python train.py --norm="layernorm" --parallel_block=false --inner_norm=false --moe_every=2 --shared_expert=false --patch_size=[4, 4] --conv_stem=false --layers=10 --lr=0.017 --adamw_weight_decay_other_params=0
Rows from block 6 of a small multi-label image tagger, named by matrix and row number. Rows with one number belong to one neuron. Each number is 200 + 30 x the weight over its row's rms, rounded and kept within 0 to 999. All counts start at 0.
After each neuron's rows are labels from the 100 images, of 14976, where the neuron reaches its highest value: "top examples" is what is common among them. Only what is clearly more common there than usual is listed. The data: photos with spoken descriptions (Open Images, Localized Narratives). In brackets: how many of the 100.
# fc1: MLP up (model.blocks.6.mlp.fc1.weight, 960x320), inputs 216-269
# fc2: MLP down (model.blocks.6.mlp.fc2.weight, 320x960, transposed), outputs 216-269

fc1.299,201,203,168,196,254,267,204,203,175,229,180,220,204,295,183,204,243,209,161,195,177,232,215,211,153,246,174,142,201,235,199,262,183,181,240,177,143,199,207,215,230,185,198,252,200,184,157,177,189,194,176,209,187,221
fc2.299,207,204,236,218,225,157,181,176,208,192,170,238,201,183,132,208,184,193,218,174,199,152,165,165,212,157,154,215,167,156,240,223,131,215,179,208,201,197,185,184,222,207,216,204,187,237,173,224,177,203,159,178,187,205
top examples: text has "text" (31)

fc1.177,166,230,230,195,223,202,191,161,199,187,211,215,190,206,227,226,187,210,165,204,290,140,228,195,223,150,177,219,193,224,251,197,189,219,219,203,207,216,252,179,185,247,187,148,197,184,174,155,240,231,228,175,250,184
fc2.177,158,213,190,229,182,191,207,271,183,203,208,262,173,215,171,226,226,198,153,194,192,175,258,211,171,180,175,171,196,159,203,179,83,206,205,188,150,214,202,234,159,205,165,134,211,186,256,185,200,178,183,241,227,195
top examples: text has "woman" (25)

fc1.734,280,174,205,223,194,241,208,215,216,204,196,216,229,235,223,216,165,180,246,195,200,151,132,140,141,195,248,189,230,210,206,248,185,246,206,245,152,248,186,186,223,220,197,156,174,181,193,246,196,218,240,276,176,194
fc2.734,209,232,165,180,202,227,233,198,210,208,197,246,186,164,214,169,254,205,176,224,174,227,199,194,163,206,172,266,183,194,191,167,163,180,213,209,218,189,235,210,214,183,173,190,173,180,259,221,204,179,192,239,178,235
top examples: text has "woman" (26)

fc1.69,183,201,222,207,176,196,266,221,189,218,213,183,214,160,225,236,171,246,175,243,202,240,216,208,255,168,225,202,205,197,185,237,185,205,193,189,196,206,172,213,194,165,178,179,197,186,137,190,192,175,231,195,227,164
fc2.69,209,228,195,204,209,203,151,199,255,155,187,205,179,151,164,183,208,192,192,175,161,186,240,169,152,208,191,203,196,178,202,201,222,224,193,189,203,157,238,174,199,259,222,275,237,242,189,193,207,261,193,219,188,253
top examples: text has "lights" (25)

fc1.251,179,235,205,208,205,245,230,222,228,165,240,187,192,244,186,235,236,221,192,178,211,153,188,201,149,175,205,242,207,216,191,194,278,168,204,227,214,205,162,169,214,158,221,185,168,221,187,156,201,202,197,218,263,206
fc2.251,199,179,133,244,217,159,160,218,194,203,205,199,202,252,243,226,127,186,181,239,180,205,212,126,173,205,207,182,155,248,204,120,177,267,228,181,255,218,163,205,244,191,217,191,223,183,139,158,232,185,211,192,211,245
top examples: text has "white" (28)

fc1.16,221,178,141,164,138,193,251,241,233,261,194,184,218,186,182,247,147,210,202,150,214,179,199,233,199,247,198,251,214,209,157,228,288,175,227,155,206,165,160,206,193,228,215,205,159,178,194,171,188,245,194,173,209,175
fc2.16,218,245,214,222,214,175,174,201,165,175,215,169,217,222,177,207,186,231,180,193,183,182,224,208,160,205,223,224,154,202,141,236,188,174,225,268,181,219,189,216,169,141,244,232,185,181,134,178,198,221,187,136,189,258
top examples: text has "sky" (57)

fc1.25,223,224,240,244,160,165,179,169,237,186,205,187,211,200,221,221,199,222,192,157,225,131,197,207,183,162,201,184,196,192,165,233,180,153,192,211,179,246,210,227,163,164,211,208,145,171,206,169,144,200,161,193,187,253
fc2.25,120,198,204,230,242,215,180,232,247,217,215,222,204,182,157,182,215,217,219,215,213,164,215,153,169,180,207,174,170,224,214,209,173,169,189,197,240,186,156,188,200,176,179,199,178,185,183,222,186,196,218,98,174,240
top examples: text has "text" (29)

fc1.225,241,257,176,239,191,177,163,157,195,225,181,202,164,264,200,168,220,182,254,207,201,194,235,254,181,207,242,110,236,185,194,198,237,225,264,150,192,175,147,192,201,181,207,178,238,233,240,197,185,234,188,252,195,208
fc2.225,169,166,204,199,221,178,253,202,205,207,222,262,225,171,204,186,190,221,175,199,173,174,221,217,200,188,213,253,175,236,214,203,192,204,211,166,189,188,189,191,217,266,195,222,211,173,174,199,207,203,180,228,163,222
top examples: text has "persons" (26)

fc1.578,264,202,176,189,219,214,209,185,196,173,170,167,245,122,210,201,179,186,217,181,165,170,204,245,177,244,213,192,165,241,158,251,162,214,168,247,252,189,156,226,164,192,181,208,171,181,221,228,296,245,245,195,197,195
fc2.578,149,192,200,185,168,162,176,151,243,231,191,233,301,204,174,162,201,227,218,204,268,235,173,166,219,179,219,210,202,206,171,199,219,181,174,140,193,195,207,163,219,218,198,182,144,196,245,154,196,158,218,220,202,219
top examples: text has "table" (30)

fc1.230,236,207,223,223,261,189,221,199,220,195,219,198,183,248,163,207,236,223,199,195,138,198,173,234,210,224,199,238,270,210,223,164,221,218,207,179,221,163,193,166,155,175,190,199,220,142,171,226,210,236,222,220,196,200
fc2.230,204,182,215,198,202,186,171,258,199,185,186,183,198,203,197,131,153,218,255,186,212,212,205,177,172,232,213,235,177,207,204,203,188,221,240,240,161,192,173,209,194,171,224,172,218,165,199,167,233,241,231,180,144,161
top examples: text has "white" (30); text has "black" (28)

fc1.699,251,187,268,216,193,208,179,152,221,211,223,154,181,161,194,254,181,263,202,163,197,191,148,199,215,205,172,213,179,152,194,218,265,202,216,256,214,222,235,247,156,223,259,206,254,217,205,175,194,142,217,202,178,213
fc2.699,189,194,141,216,162,206,221,203,243,194,194,182,233,191,274,213,204,215,209,214,238,199,195,160,190,208,216,205,165,231,187,229,191,164,172,227,216,257,180,156,189,171,158,180,181,187,255,249,250,151,209,234,171,206
top examples: text has "lights" (27); text has "playing" (25)

fc1.285,248,192,195,189,175,219,133,204,193,263,195,185,160,234,192,153,265,213,215,165,168,237,174,157,204,146,258,178,217,188,185,211,175,161,208,190,227,177,218,164,197,193,178,235,227,192,205,200,214,144,172,177,249,202
fc2.285,227,248,280,188,220,194,157,171,159,187,221,180,129,197,258,201,229,154,158,194,244,207,182,163,193,226,192,173,232,193,223,166,256,133,228,181,164,194,156,213,198,195,184,208,200,220,222,189,265,159,233,197,217,216
top examples: text has "people" (45); text has "holding" (35); text has "wearing" (29)

fc1.641,214,250,236,220,174,225,167,199,245,238,205,204,185,261,150,179,221,187,216,171,175,224,172,210,231,167,199,184,221,177,180,241,189,139,214,249,211,183,184,171,200,208,235,193,212,185,199,218,164,171,181,181,174,222
fc2.641,159,199,170,237,182,213,218,207,222,151,218,214,237,225,230,134,204,213,193,217,184,242,178,212,225,203,154,193,191,206,172,150,206,207,195,221,192,208,217,264,248,200,181,211,198,226,225,171,202,138,230,215,224,213
top examples: text has "white" (35); text has "black" (31)

fc1.164,132,202,174,211,175,211,184,172,153,144,200,240,179,216,177,224,217,201,183,175,167,179,217,206,183,230,195,165,240,207,213,162,217,201,171,200,237,189,201,233,235,221,183,181,242,200,217,178,214,170,154,211,209,225
fc2.164,189,199,173,201,118,214,167,186,163,207,245,204,176,245,204,188,177,223,214,201,197,235,187,155,220,225,207,236,224,262,257,211,202,181,170,156,234,175,181,184,217,194,231,204,179,213,147,192,207,187,206,259,166,171
top examples: text has "grass" (34)

fc1.183,201,261,220,209,170,220,203,168,164,207,159,200,167,172,203,217,170,204,176,216,195,157,216,282,178,189,203,184,265,188,255,157,239,170,249,214,170,181,177,208,189,193,188,193,208,167,183,183,177,185,163,132,264,189
fc2.183,202,223,185,157,160,170,185,172,232,212,228,201,209,226,172,186,210,216,200,174,212,203,264,251,134,253,158,199,225,167,200,208,215,184,186,212,244,191,197,206,224,225,234,169,205,234,145,189,204,192,123,176,221,257
top examples: text has "woman" (26)

fc1.741,219,202,212,198,179,197,128,130,156,154,221,223,161,226,194,139,206,214,212,167,230,174,225,211,211,194,235,212,219,235,219,208,169,197,197,208,175,232,187,202,215,227,191,172,141,192,237,216,167,156,143,164,191,177
fc2.741,206,200,135,192,216,221,180,194,233,213,209,205,204,209,159,232,189,196,160,218,232,164,182,190,154,172,189,201,148,253,183,217,214,161,199,227,172,129,179,204,217,226,202,144,267,220,143,197,244,166,182,242,173,265
top examples: text has "woman" (26)

fc1.191,205,212,180,158,194,190,180,162,203,200,192,214,205,144,167,205,251,163,227,186,185,190,202,201,142,195,143,200,223,171,201,179,216,175,197,231,255,151,209,219,139,269,187,188,211,114,224,160,192,221,173,218,180,256
fc2.191,158,196,214,187,230,229,174,255,226,186,242,251,208,194,165,180,205,230,170,225,192,199,218,172,219,225,225,210,165,194,252,182,209,154,233,222,200,220,222,202,222,162,148,219,124,158,257,208,188,222,227,191,193,223
top examples: text has "table" (35)

fc1.545,181,190,236,213,202,192,188,211,185,178,178,108,238,222,157,240,203,233,193,236,136,212,166,207,195,203,253,195,213,177,154,157,198,203,244,200,168,237,227,165,175,276,193,258,183,189,196,198,156,186,216,222,159,218
fc2.545,237,221,185,200,178,291,218,190,200,250,205,193,154,213,235,176,211,170,214,238,230,212,205,191,195,201,152,178,241,195,279,224,155,188,216,174,226,187,232,183,225,102,159,187,162,191,177,180,219,231,119,190,215,162
top examples: text has "wall" (45); text has "wearing" (32)

fc1.496,184,193,164,242,196,187,189,140,238,186,206,183,208,180,174,198,205,221,250,139,164,214,252,157,224,222,181,186,178,200,214,218,193,229,253,182,194,199,199,208,224,223,181,164,257,187,265,210,208,183,278,210,169,176
fc2.496,233,199,203,200,177,214,217,241,211,198,149,193,182,221,204,144,214,148,186,245,214,183,164,168,181,186,189,234,195,197,197,185,175,236,178,151,146,164,242,184,178,165,194,221,190,226,217,139,187,194,167,169,216,196
top examples: text has "wall" (45); text has "man" (29); text has "woman" (26)

fc1.18,144,205,226,197,170,154,207,266,142,155,180,245,191,226,192,173,244,189,216,181,208,168,252,208,183,221,197,191,233,223,160,212,188,178,193,230,217,202,165,225,231,168,174,190,194,142,216,164,191,191,215,218,206,233
fc2.18,220,202,200,197,196,140,168,180,165,187,254,185,184,155,169,228,231,188,200,218,225,179,209,210,238,245,243,199,196,183,229,224,196,224,214,238,217,207,169,176,233,164,199,201,180,220,159,231,223,166,157,147,117,220
top examples: text has "wall" (40)

fc1.430,158,193,209,198,246,196,149,238,175,231,187,184,166,243,207,218,189,254,216,196,194,196,213,178,189,185,203,160,184,225,233,189,207,180,168,166,229,185,176,179,204,186,199,209,226,260,263,157,241,233,177,204,228,234
fc2.430,207,185,216,238,175,254,192,177,184,217,201,181,172,175,160,195,213,150,196,186,208,222,189,195,226,197,215,172,206,173,169,188,212,249,165,234,233,193,236,171,186,186,164,183,197,212,217,188,219,210,204,144,191,184
top examples: text has "standing" (49); text has "holding" (35)

fc1.98,179,150,222,221,173,121,236,157,223,181,198,224,199,195,215,196,261,219,222,181,198,226,199,220,187,201,220,190,186,200,172,178,225,206,166,156,172,221,166,191,137,221,211,233,171,187,232,151,129,236,175,151,206,189
fc2.98,200,229,178,229,175,203,195,218,172,169,221,177,235,170,225,180,140,137,198,184,182,176,235,218,218,213,253,196,196,204,213,227,232,207,179,201,177,130,219,213,225,125,189,160,271,147,193,201,219,166,196,223,145,204
top examples: text has "sky" (75); text has "trees" (70); text has "buildings" (33); text has "water" (30)

fc1.393,191,225,187,204,186,197,151,184,214,234,200,183,163,181,209,159,225,228,200,193,205,209,177,201,220,208,228,172,212,237,185,174,238,237,181,214,209,154,172,150,188,157,193,198,220,169,207,190,264,198,249,155,186,201
fc2.393,158,172,188,228,227,219,226,213,254,184,253,251,195,189,154,178,197,194,200,226,221,203,192,159,224,170,230,235,176,155,243,206,274,184,147,215,211,224,174,201,201,221,198,205,159,220,214,210,219,158,218,196,207,180
top examples: text has "wall" (41); text has "table" (34)

fc1.607,185,208,169,216,226,158,136,217,203,216,185,209,212,202,248,207,170,231,233,150,186,169,235,140,192,191,168,205,205,220,218,178,201,236,224,162,181,171,231,175,183,179,205,216,230,213,203,237,185,179,152,194,221,213
fc2.607,196,167,200,190,204,211,248,136,179,244,191,239,230,178,194,199,183,195,221,143,253,192,220,186,181,202,203,160,187,218,173,191,170,169,174,222,143,155,170,157,207,152,145,206,232,174,158,180,227,170,176,249,195,173
top examples: text has "text" (26)

fc1.474,224,244,191,181,196,215,180,147,222,211,192,154,134,209,220,185,214,160,239,185,147,144,255,221,192,260,228,199,231,126,198,207,286,239,215,202,149,206,149,212,162,208,179,166,221,264,201,179,196,161,208,202,227,210
fc2.474,205,228,248,199,212,183,201,156,265,179,182,221,194,155,194,188,178,231,211,230,186,203,164,180,176,169,223,244,153,215,209,163,204,261,127,187,178,168,241,194,223,224,218,211,194,196,164,184,231,230,225,240,217,208
top examples: text has "grass" (40)

fc1.480,189,189,209,232,169,209,182,201,198,204,238,216,227,241,166,204,254,143,165,141,186,190,167,179,236,203,200,218,216,196,150,230,218,192,195,191,142,157,226,226,209,204,189,246,199,181,169,206,214,207,202,178,188,162
fc2.480,208,172,209,205,179,159,204,169,184,167,158,214,218,232,186,254,177,235,212,253,216,220,201,193,155,218,183,188,237,183,151,188,161,214,194,206,236,193,173,199,209,182,178,189,164,172,162,187,201,143,210,144,212,194
top examples: text has "wall" (47)

fc1.457,215,165,230,217,206,244,195,192,169,163,216,164,150,192,174,192,190,168,202,176,196,172,174,198,176,246,175,226,174,163,245,223,202,265,176,221,222,256,210,217,176,193,165,180,243,207,199,199,175,198,212,249,222,154
fc2.457,199,167,227,192,208,176,259,174,211,201,180,182,255,182,203,154,215,203,212,240,177,208,194,207,261,205,190,206,213,214,163,190,158,207,257,207,207,150,184,220,162,192,177,176,194,176,140,206,208,213,207,206,212,198
top examples: text has "lights" (25)

fc1.284,154,236,204,183,230,203,198,195,222,196,181,214,256,217,204,196,216,191,154,207,143,186,217,170,185,191,146,183,180,166,193,207,202,173,191,193,173,216,163,206,185,176,194,209,187,180,227,188,214,203,195,217,118,221
fc2.284,215,184,254,257,170,164,195,149,187,220,209,206,260,196,185,192,218,145,184,243,189,220,217,242,190,185,190,227,179,174,196,214,148,178,193,207,213,209,198,172,189,174,254,212,135,191,188,217,165,173,222,192,214,172
top examples: text has "text" (36); text has "written" (25)

fc1.688,171,179,197,197,218,172,204,202,201,192,194,187,161,198,190,253,272,223,214,216,206,165,175,230,188,188,183,199,188,170,184,204,236,211,156,180,190,163,222,196,199,185,152,187,231,238,228,146,180,240,252,235,254,207
fc2.688,181,214,180,202,133,170,214,219,215,243,204,217,184,219,220,208,192,213,226,205,191,237,166,222,174,166,249,190,267,196,201,166,189,164,239,229,158,232,205,139,244,172,210,224,157,181,172,178,228,193,159,208,131,182
top examples: text has "sky" (68); text has "buildings" (34); text has "building" (27)

fc1.70,123,136,188,176,170,245,171,140,214,216,210,219,261,159,184,190,187,225,219,224,176,158,216,156,205,182,158,218,207,212,177,207,190,229,215,193,190,183,194,195,224,204,186,168,197,202,221,194,220,224,246,197,176,226
fc2.70,210,242,246,189,237,166,216,170,206,206,133,155,211,206,162,228,221,159,156,159,193,199,221,212,208,224,245,195,205,156,155,207,171,159,175,196,251,216,249,148,210,162,187,233,211,220,129,204,200,188,207,192,163,210
top examples: text has "lights" (28)

fc1.623,196,167,138,255,113,195,225,272,201,235,204,226,223,129,228,270,192,166,207,234,187,211,207,206,232,211,252,220,201,192,214,266,213,171,162,230,161,227,190,188,189,174,204,169,189,196,208,231,183,208,261,209,158,194
fc2.623,218,269,225,170,210,226,174,206,243,152,178,134,217,218,189,208,177,232,216,211,205,162,170,203,221,198,158,223,261,198,215,232,240,210,194,201,257,228,188,227,163,171,150,230,146,216,218,161,183,198,131,225,218,186
top examples: text has "persons" (25)

fc1.245,191,304,122,173,169,201,216,218,171,226,239,179,198,237,234,170,257,133,206,226,201,167,189,249,197,191,219,239,192,192,230,175,182,194,196,149,205,188,160,194,201,161,191,201,215,201,244,248,235,241,170,164,231,222
fc2.245,183,172,221,151,203,184,243,276,201,212,168,219,232,246,156,188,158,256,163,232,153,195,188,186,196,196,234,250,241,207,146,219,171,196,205,183,115,197,218,217,204,193,191,232,251,218,179,188,227,123,219,243,176,216
top examples: text has "trees" (81); text has "sky" (60); text has "grass" (34)

fc1.665,226,189,206,193,170,226,125,247,172,200,232,195,243,220,218,194,267,189,222,240,215,197,137,246,206,192,187,230,197,151,185,212,267,196,198,166,200,225,199,206,196,208,254,200,202,174,212,242,243,242,193,253,196,177
fc2.665,202,214,192,198,234,222,181,191,235,228,201,263,220,180,188,211,235,209,164,157,207,258,233,125,207,175,194,207,263,239,192,182,273,203,220,213,207,184,201,184,168,207,205,218,191,220,249,212,215,240,236,170,216,211
top examples: text has "people" (45); text has "sitting" (34)

fc1.664,141,209,199,200,263,199,226,184,206,161,187,207,195,162,213,194,212,110,208,204,183,208,170,261,250,188,224,216,230,190,190,159,144,222,211,172,218,168,221,168,218,201,196,185,183,236,215,176,159,248,200,217,148,189
fc2.664,265,190,291,170,146,136,240,228,213,196,232,243,155,175,177,165,220,187,168,176,235,131,204,225,170,192,176,163,243,188,188,156,184,210,254,167,181,208,171,214,172,204,190,233,197,185,192,165,205,185,211,174,161,184
top examples: text has "woman" (27)

fc1.218,211,189,223,184,165,198,198,201,231,239,206,175,214,227,243,241,209,200,171,158,186,157,170,235,265,216,192,218,205,188,217,194,178,220,207,135,214,217,148,184,181,261,167,174,227,211,188,197,162,215,233,218,183,203
fc2.218,218,165,225,200,236,210,176,197,236,167,189,206,162,207,265,183,205,200,200,206,250,193,223,203,215,148,194,205,260,232,186,172,189,169,215,216,164,232,164,208,189,208,156,216,185,219,159,224,198,183,165,208,193,217
top examples: text has "people" (44); text has "holding" (37); text has "two" (28); text has "woman" (26)

fc1.490,172,198,188,208,165,229,195,234,193,197,237,146,191,138,204,173,151,178,197,206,130,192,218,262,185,205,130,296,218,179,199,242,150,234,132,201,144,150,206,198,182,229,154,190,183,189,243,165,221,194,190,198,129,182
fc2.490,198,246,228,166,188,162,152,203,241,202,175,218,185,178,273,207,224,164,199,202,217,233,213,154,201,143,206,131,157,190,162,218,224,151,213,206,150,250,210,188,227,177,204,193,267,237,187,227,157,239,240,195,223,251
top examples: text has "white" (35)

fc1.399,211,231,187,167,179,249,206,199,126,200,227,199,223,172,193,246,260,197,152,228,200,180,170,165,177,193,190,186,184,181,185,242,240,197,157,189,174,213,232,221,214,183,197,191,173,198,224,187,165,213,184,196,169,218
fc2.399,229,204,187,160,239,142,174,181,219,239,195,197,134,167,210,254,179,197,200,223,196,228,153,220,159,192,142,188,234,193,205,245,176,138,193,247,196,169,163,154,190,206,234,195,207,240,235,196,224,182,182,245,180,191
top examples: text has "text" (30)

fc1.599,199,174,244,223,171,238,219,219,217,161,211,211,153,191,194,186,152,160,235,181,151,161,258,201,202,216,191,178,150,228,225,186,206,199,224,150,236,165,163,281,235,227,180,205,185,171,172,195,196,183,211,192,225,196
fc2.599,155,154,203,215,181,165,198,203,224,192,199,195,168,185,156,181,201,183,205,190,150,226,217,217,267,211,174,222,251,186,192,250,217,211,184,220,208,166,188,143,206,203,205,221,192,248,211,231,217,178,272,223,179,158
top examples: text has "lights" (37)

fc1.555,168,147,234,216,203,172,167,238,217,194,199,171,207,177,243,240,202,159,205,235,180,158,142,281,200,200,196,197,211,199,219,236,174,157,186,201,193,186,204,221,222,182,210,232,178,168,205,209,214,256,208,261,179,228
fc2.555,279,228,230,142,201,189,232,178,210,195,140,156,160,181,195,226,184,203,160,235,195,153,166,255,212,180,184,161,226,225,186,189,251,220,216,186,154,228,222,255,203,125,198,173,199,167,225,264,144,144,185,197,171,175
top examples: text has "woman" (26)

fc1.190,186,189,221,254,269,225,230,208,211,207,145,201,209,238,201,183,191,148,173,237,154,145,179,199,195,182,174,119,174,174,231,208,190,224,182,211,180,198,164,251,170,236,263,140,184,192,186,262,191,185,165,219,220,206
fc2.190,186,143,182,197,239,204,159,132,249,198,179,237,194,158,227,175,162,199,158,230,215,172,238,223,155,196,235,215,177,279,187,229,189,199,221,236,191,268,225,162,214,177,232,190,216,217,176,244,150,165,201,208,186,227
top examples: text has "text" (32)

fc1.504,221,204,187,188,183,176,157,183,247,130,157,192,207,204,236,199,218,183,228,214,244,169,174,195,189,175,266,215,176,217,201,220,211,203,168,222,164,187,186,196,169,224,225,179,213,207,137,245,162,180,262,195,206,230
fc2.504,182,180,194,155,179,206,213,174,227,207,193,202,225,270,239,229,223,216,170,175,179,225,190,217,177,230,190,198,200,189,228,244,172,183,183,166,216,193,220,170,174,211,208,218,208,183,200,181,145,167,194,198,207,206
top examples: text has "table" (30)

fc1.677,184,180,208,180,227,235,196,193,168,234,169,197,216,197,219,243,169,180,208,148,218,197,180,249,202,171,181,201,198,206,197,267,192,231,189,130,187,178,255,277,174,215,165,229,233,140,198,221,182,211,225,225,241,205
fc2.677,174,227,221,271,249,141,193,206,202,154,207,211,231,201,230,156,260,201,231,187,208,158,195,160,207,222,201,181,181,211,181,190,168,191,266,203,205,236,133,140,221,157,242,193,209,212,200,232,261,179,157,210,160,241
top examples: text has "white" (41); text has "black" (36)

fc1.407,215,207,212,149,214,217,179,143,227,195,166,194,215,182,184,199,190,212,235,177,179,141,174,183,230,132,181,158,179,186,230,178,197,208,204,240,229,199,216,232,228,242,180,235,223,189,220,185,170,161,197,224,132,135
fc2.407,214,207,197,168,194,197,179,174,245,170,223,173,214,217,186,210,155,198,158,220,197,201,256,225,175,182,213,252,220,226,230,252,175,213,254,186,192,198,217,207,210,209,150,176,178,142,182,194,179,111,143,186,213,212
top examples: text has "people" (46); text has "road" (26)

fc1.668,178,227,192,250,186,214,218,221,183,194,173,195,224,184,186,195,171,215,227,198,169,254,245,184,239,227,195,220,226,178,230,186,208,269,187,191,233,244,191,125,229,176,179,195,261,221,237,220,210,220,209,240,208,210
fc2.668,196,165,222,122,171,214,237,214,152,182,217,214,177,225,179,235,187,178,213,179,189,232,176,230,200,141,188,193,156,163,197,200,194,214,237,226,179,199,218,255,163,216,198,230,134,200,187,195,229,175,156,90,206,172
top examples: text has "standing" (53)

fc1.718,214,219,183,218,164,199,152,233,162,226,190,194,204,123,223,229,209,178,259,194,206,206,131,237,211,196,180,209,198,199,227,136,244,187,135,198,198,196,199,201,167,173,197,170,185,216,223,272,211,186,214,213,241,207
fc2.718,225,167,208,244,176,192,205,226,175,186,200,180,173,151,197,165,241,202,228,191,218,223,254,188,204,219,247,211,202,214,192,211,269,214,196,161,195,229,198,165,211,178,152,262,232,211,181,146,164,220,219,186,211,196
top examples: text has "sitting" (34); text has "chairs" (26)

fc1.171,221,193,218,235,180,202,173,229,257,230,207,256,200,214,227,179,222,184,194,164,244,201,211,205,192,199,221,189,187,215,168,197,201,152,196,198,163,221,152,272,197,185,215,237,163,198,168,180,204,188,150,164,216,228
fc2.171,210,227,141,246,216,224,197,205,187,207,173,237,214,205,184,191,234,171,266,164,162,206,188,207,206,236,177,215,167,237,230,165,155,223,255,185,185,214,147,175,183,228,194,145,208,214,201,217,234,229,199,185,265,261
top examples: text has "sky" (51)

fc1.595,172,146,191,236,211,221,127,240,148,220,170,187,230,178,181,252,178,202,181,203,195,187,221,232,220,175,192,229,186,220,211,159,200,197,163,232,185,252,212,184,271,159,214,227,118,206,196,200,217,143,182,214,148,180
fc2.595,211,210,216,177,214,208,256,214,213,255,216,186,168,211,238,172,228,225,208,202,170,165,252,133,181,163,175,229,187,228,167,180,229,174,220,195,183,270,173,158,196,176,202,219,211,153,176,204,189,148,147,196,226,181
top examples: text has "sitting" (41); text has "wearing" (30)

fc1.240,202,202,228,192,210,202,209,190,235,231,178,202,165,185,210,224,186,214,195,146,159,183,218,198,156,155,249,163,179,166,227,204,188,204,182,209,188,179,168,220,208,230,235,207,157,209,202,205,157,207,160,223,190,238
fc2.240,181,200,164,199,232,187,217,177,239,221,254,254,208,206,179,163,225,198,152,174,197,231,167,199,207,211,231,183,212,218,214,175,191,199,181,228,238,146,177,224,198,227,166,232,199,228,156,228,195,228,151,187,178,241
top examples: text has "text" (27)

fc1.29,200,208,179,207,209,187,152,240,217,153,219,176,203,198,242,190,230,158,198,146,196,176,211,223,238,230,214,192,178,231,175,210,191,138,204,189,197,182,209,229,261,163,177,220,204,197,186,214,216,207,207,210,224,247
fc2.29,199,204,177,116,189,231,270,216,168,216,241,186,220,172,194,194,173,185,210,220,159,165,210,172,212,237,152,141,174,200,222,202,276,261,180,180,215,205,197,191,221,180,137,221,162,243,229,138,243,217,174,225,191,258
top examples: text has "people" (46)

fc1.368,150,182,249,197,197,167,162,196,234,164,180,243,210,224,201,246,185,179,211,238,243,160,190,219,234,213,207,169,162,188,227,239,181,172,261,204,197,206,213,260,186,232,179,199,242,215,183,218,180,133,215,237,191,203
fc2.368,185,211,201,248,164,227,219,210,199,151,188,181,218,171,150,182,201,204,184,140,160,188,194,237,187,236,181,199,234,182,188,174,213,216,231,248,216,219,164,246,221,211,181,220,235,194,195,203,172,182,193,148,201,191
top examples: text has "lights" (30); text has "playing" (28); text has "guitar" (25)

fc1.709,173,201,236,169,171,220,216,226,193,213,177,181,182,248,196,203,254,182,223,258,192,192,187,163,209,181,177,211,149,203,210,232,227,241,183,221,172,208,182,206,239,221,265,220,206,257,155,233,196,173,229,189,200,237
fc2.709,208,161,172,215,224,171,198,241,138,227,233,271,199,229,210,196,244,209,182,174,174,230,225,191,172,269,189,193,231,235,151,194,247,205,167,177,191,212,185,214,176,260,226,224,208,180,242,216,203,208,209,226,223,222
top examples: text has "trees" (68); text has "sky" (61)

fc1.686,239,168,245,160,188,179,178,200,160,207,180,244,235,188,223,181,217,188,202,214,213,148,245,203,220,277,198,210,169,205,204,204,223,175,215,207,174,193,187,185,168,216,211,199,256,223,178,157,203,218,211,205,162,182
fc2.686,211,166,203,208,195,192,168,216,188,162,245,205,182,178,183,196,210,174,192,202,246,262,204,246,185,229,234,169,229,148,182,183,157,210,185,178,211,193,224,146,232,204,174,187,192,194,144,216,224,178,183,192,223,228
top examples: text has "sitting" (33)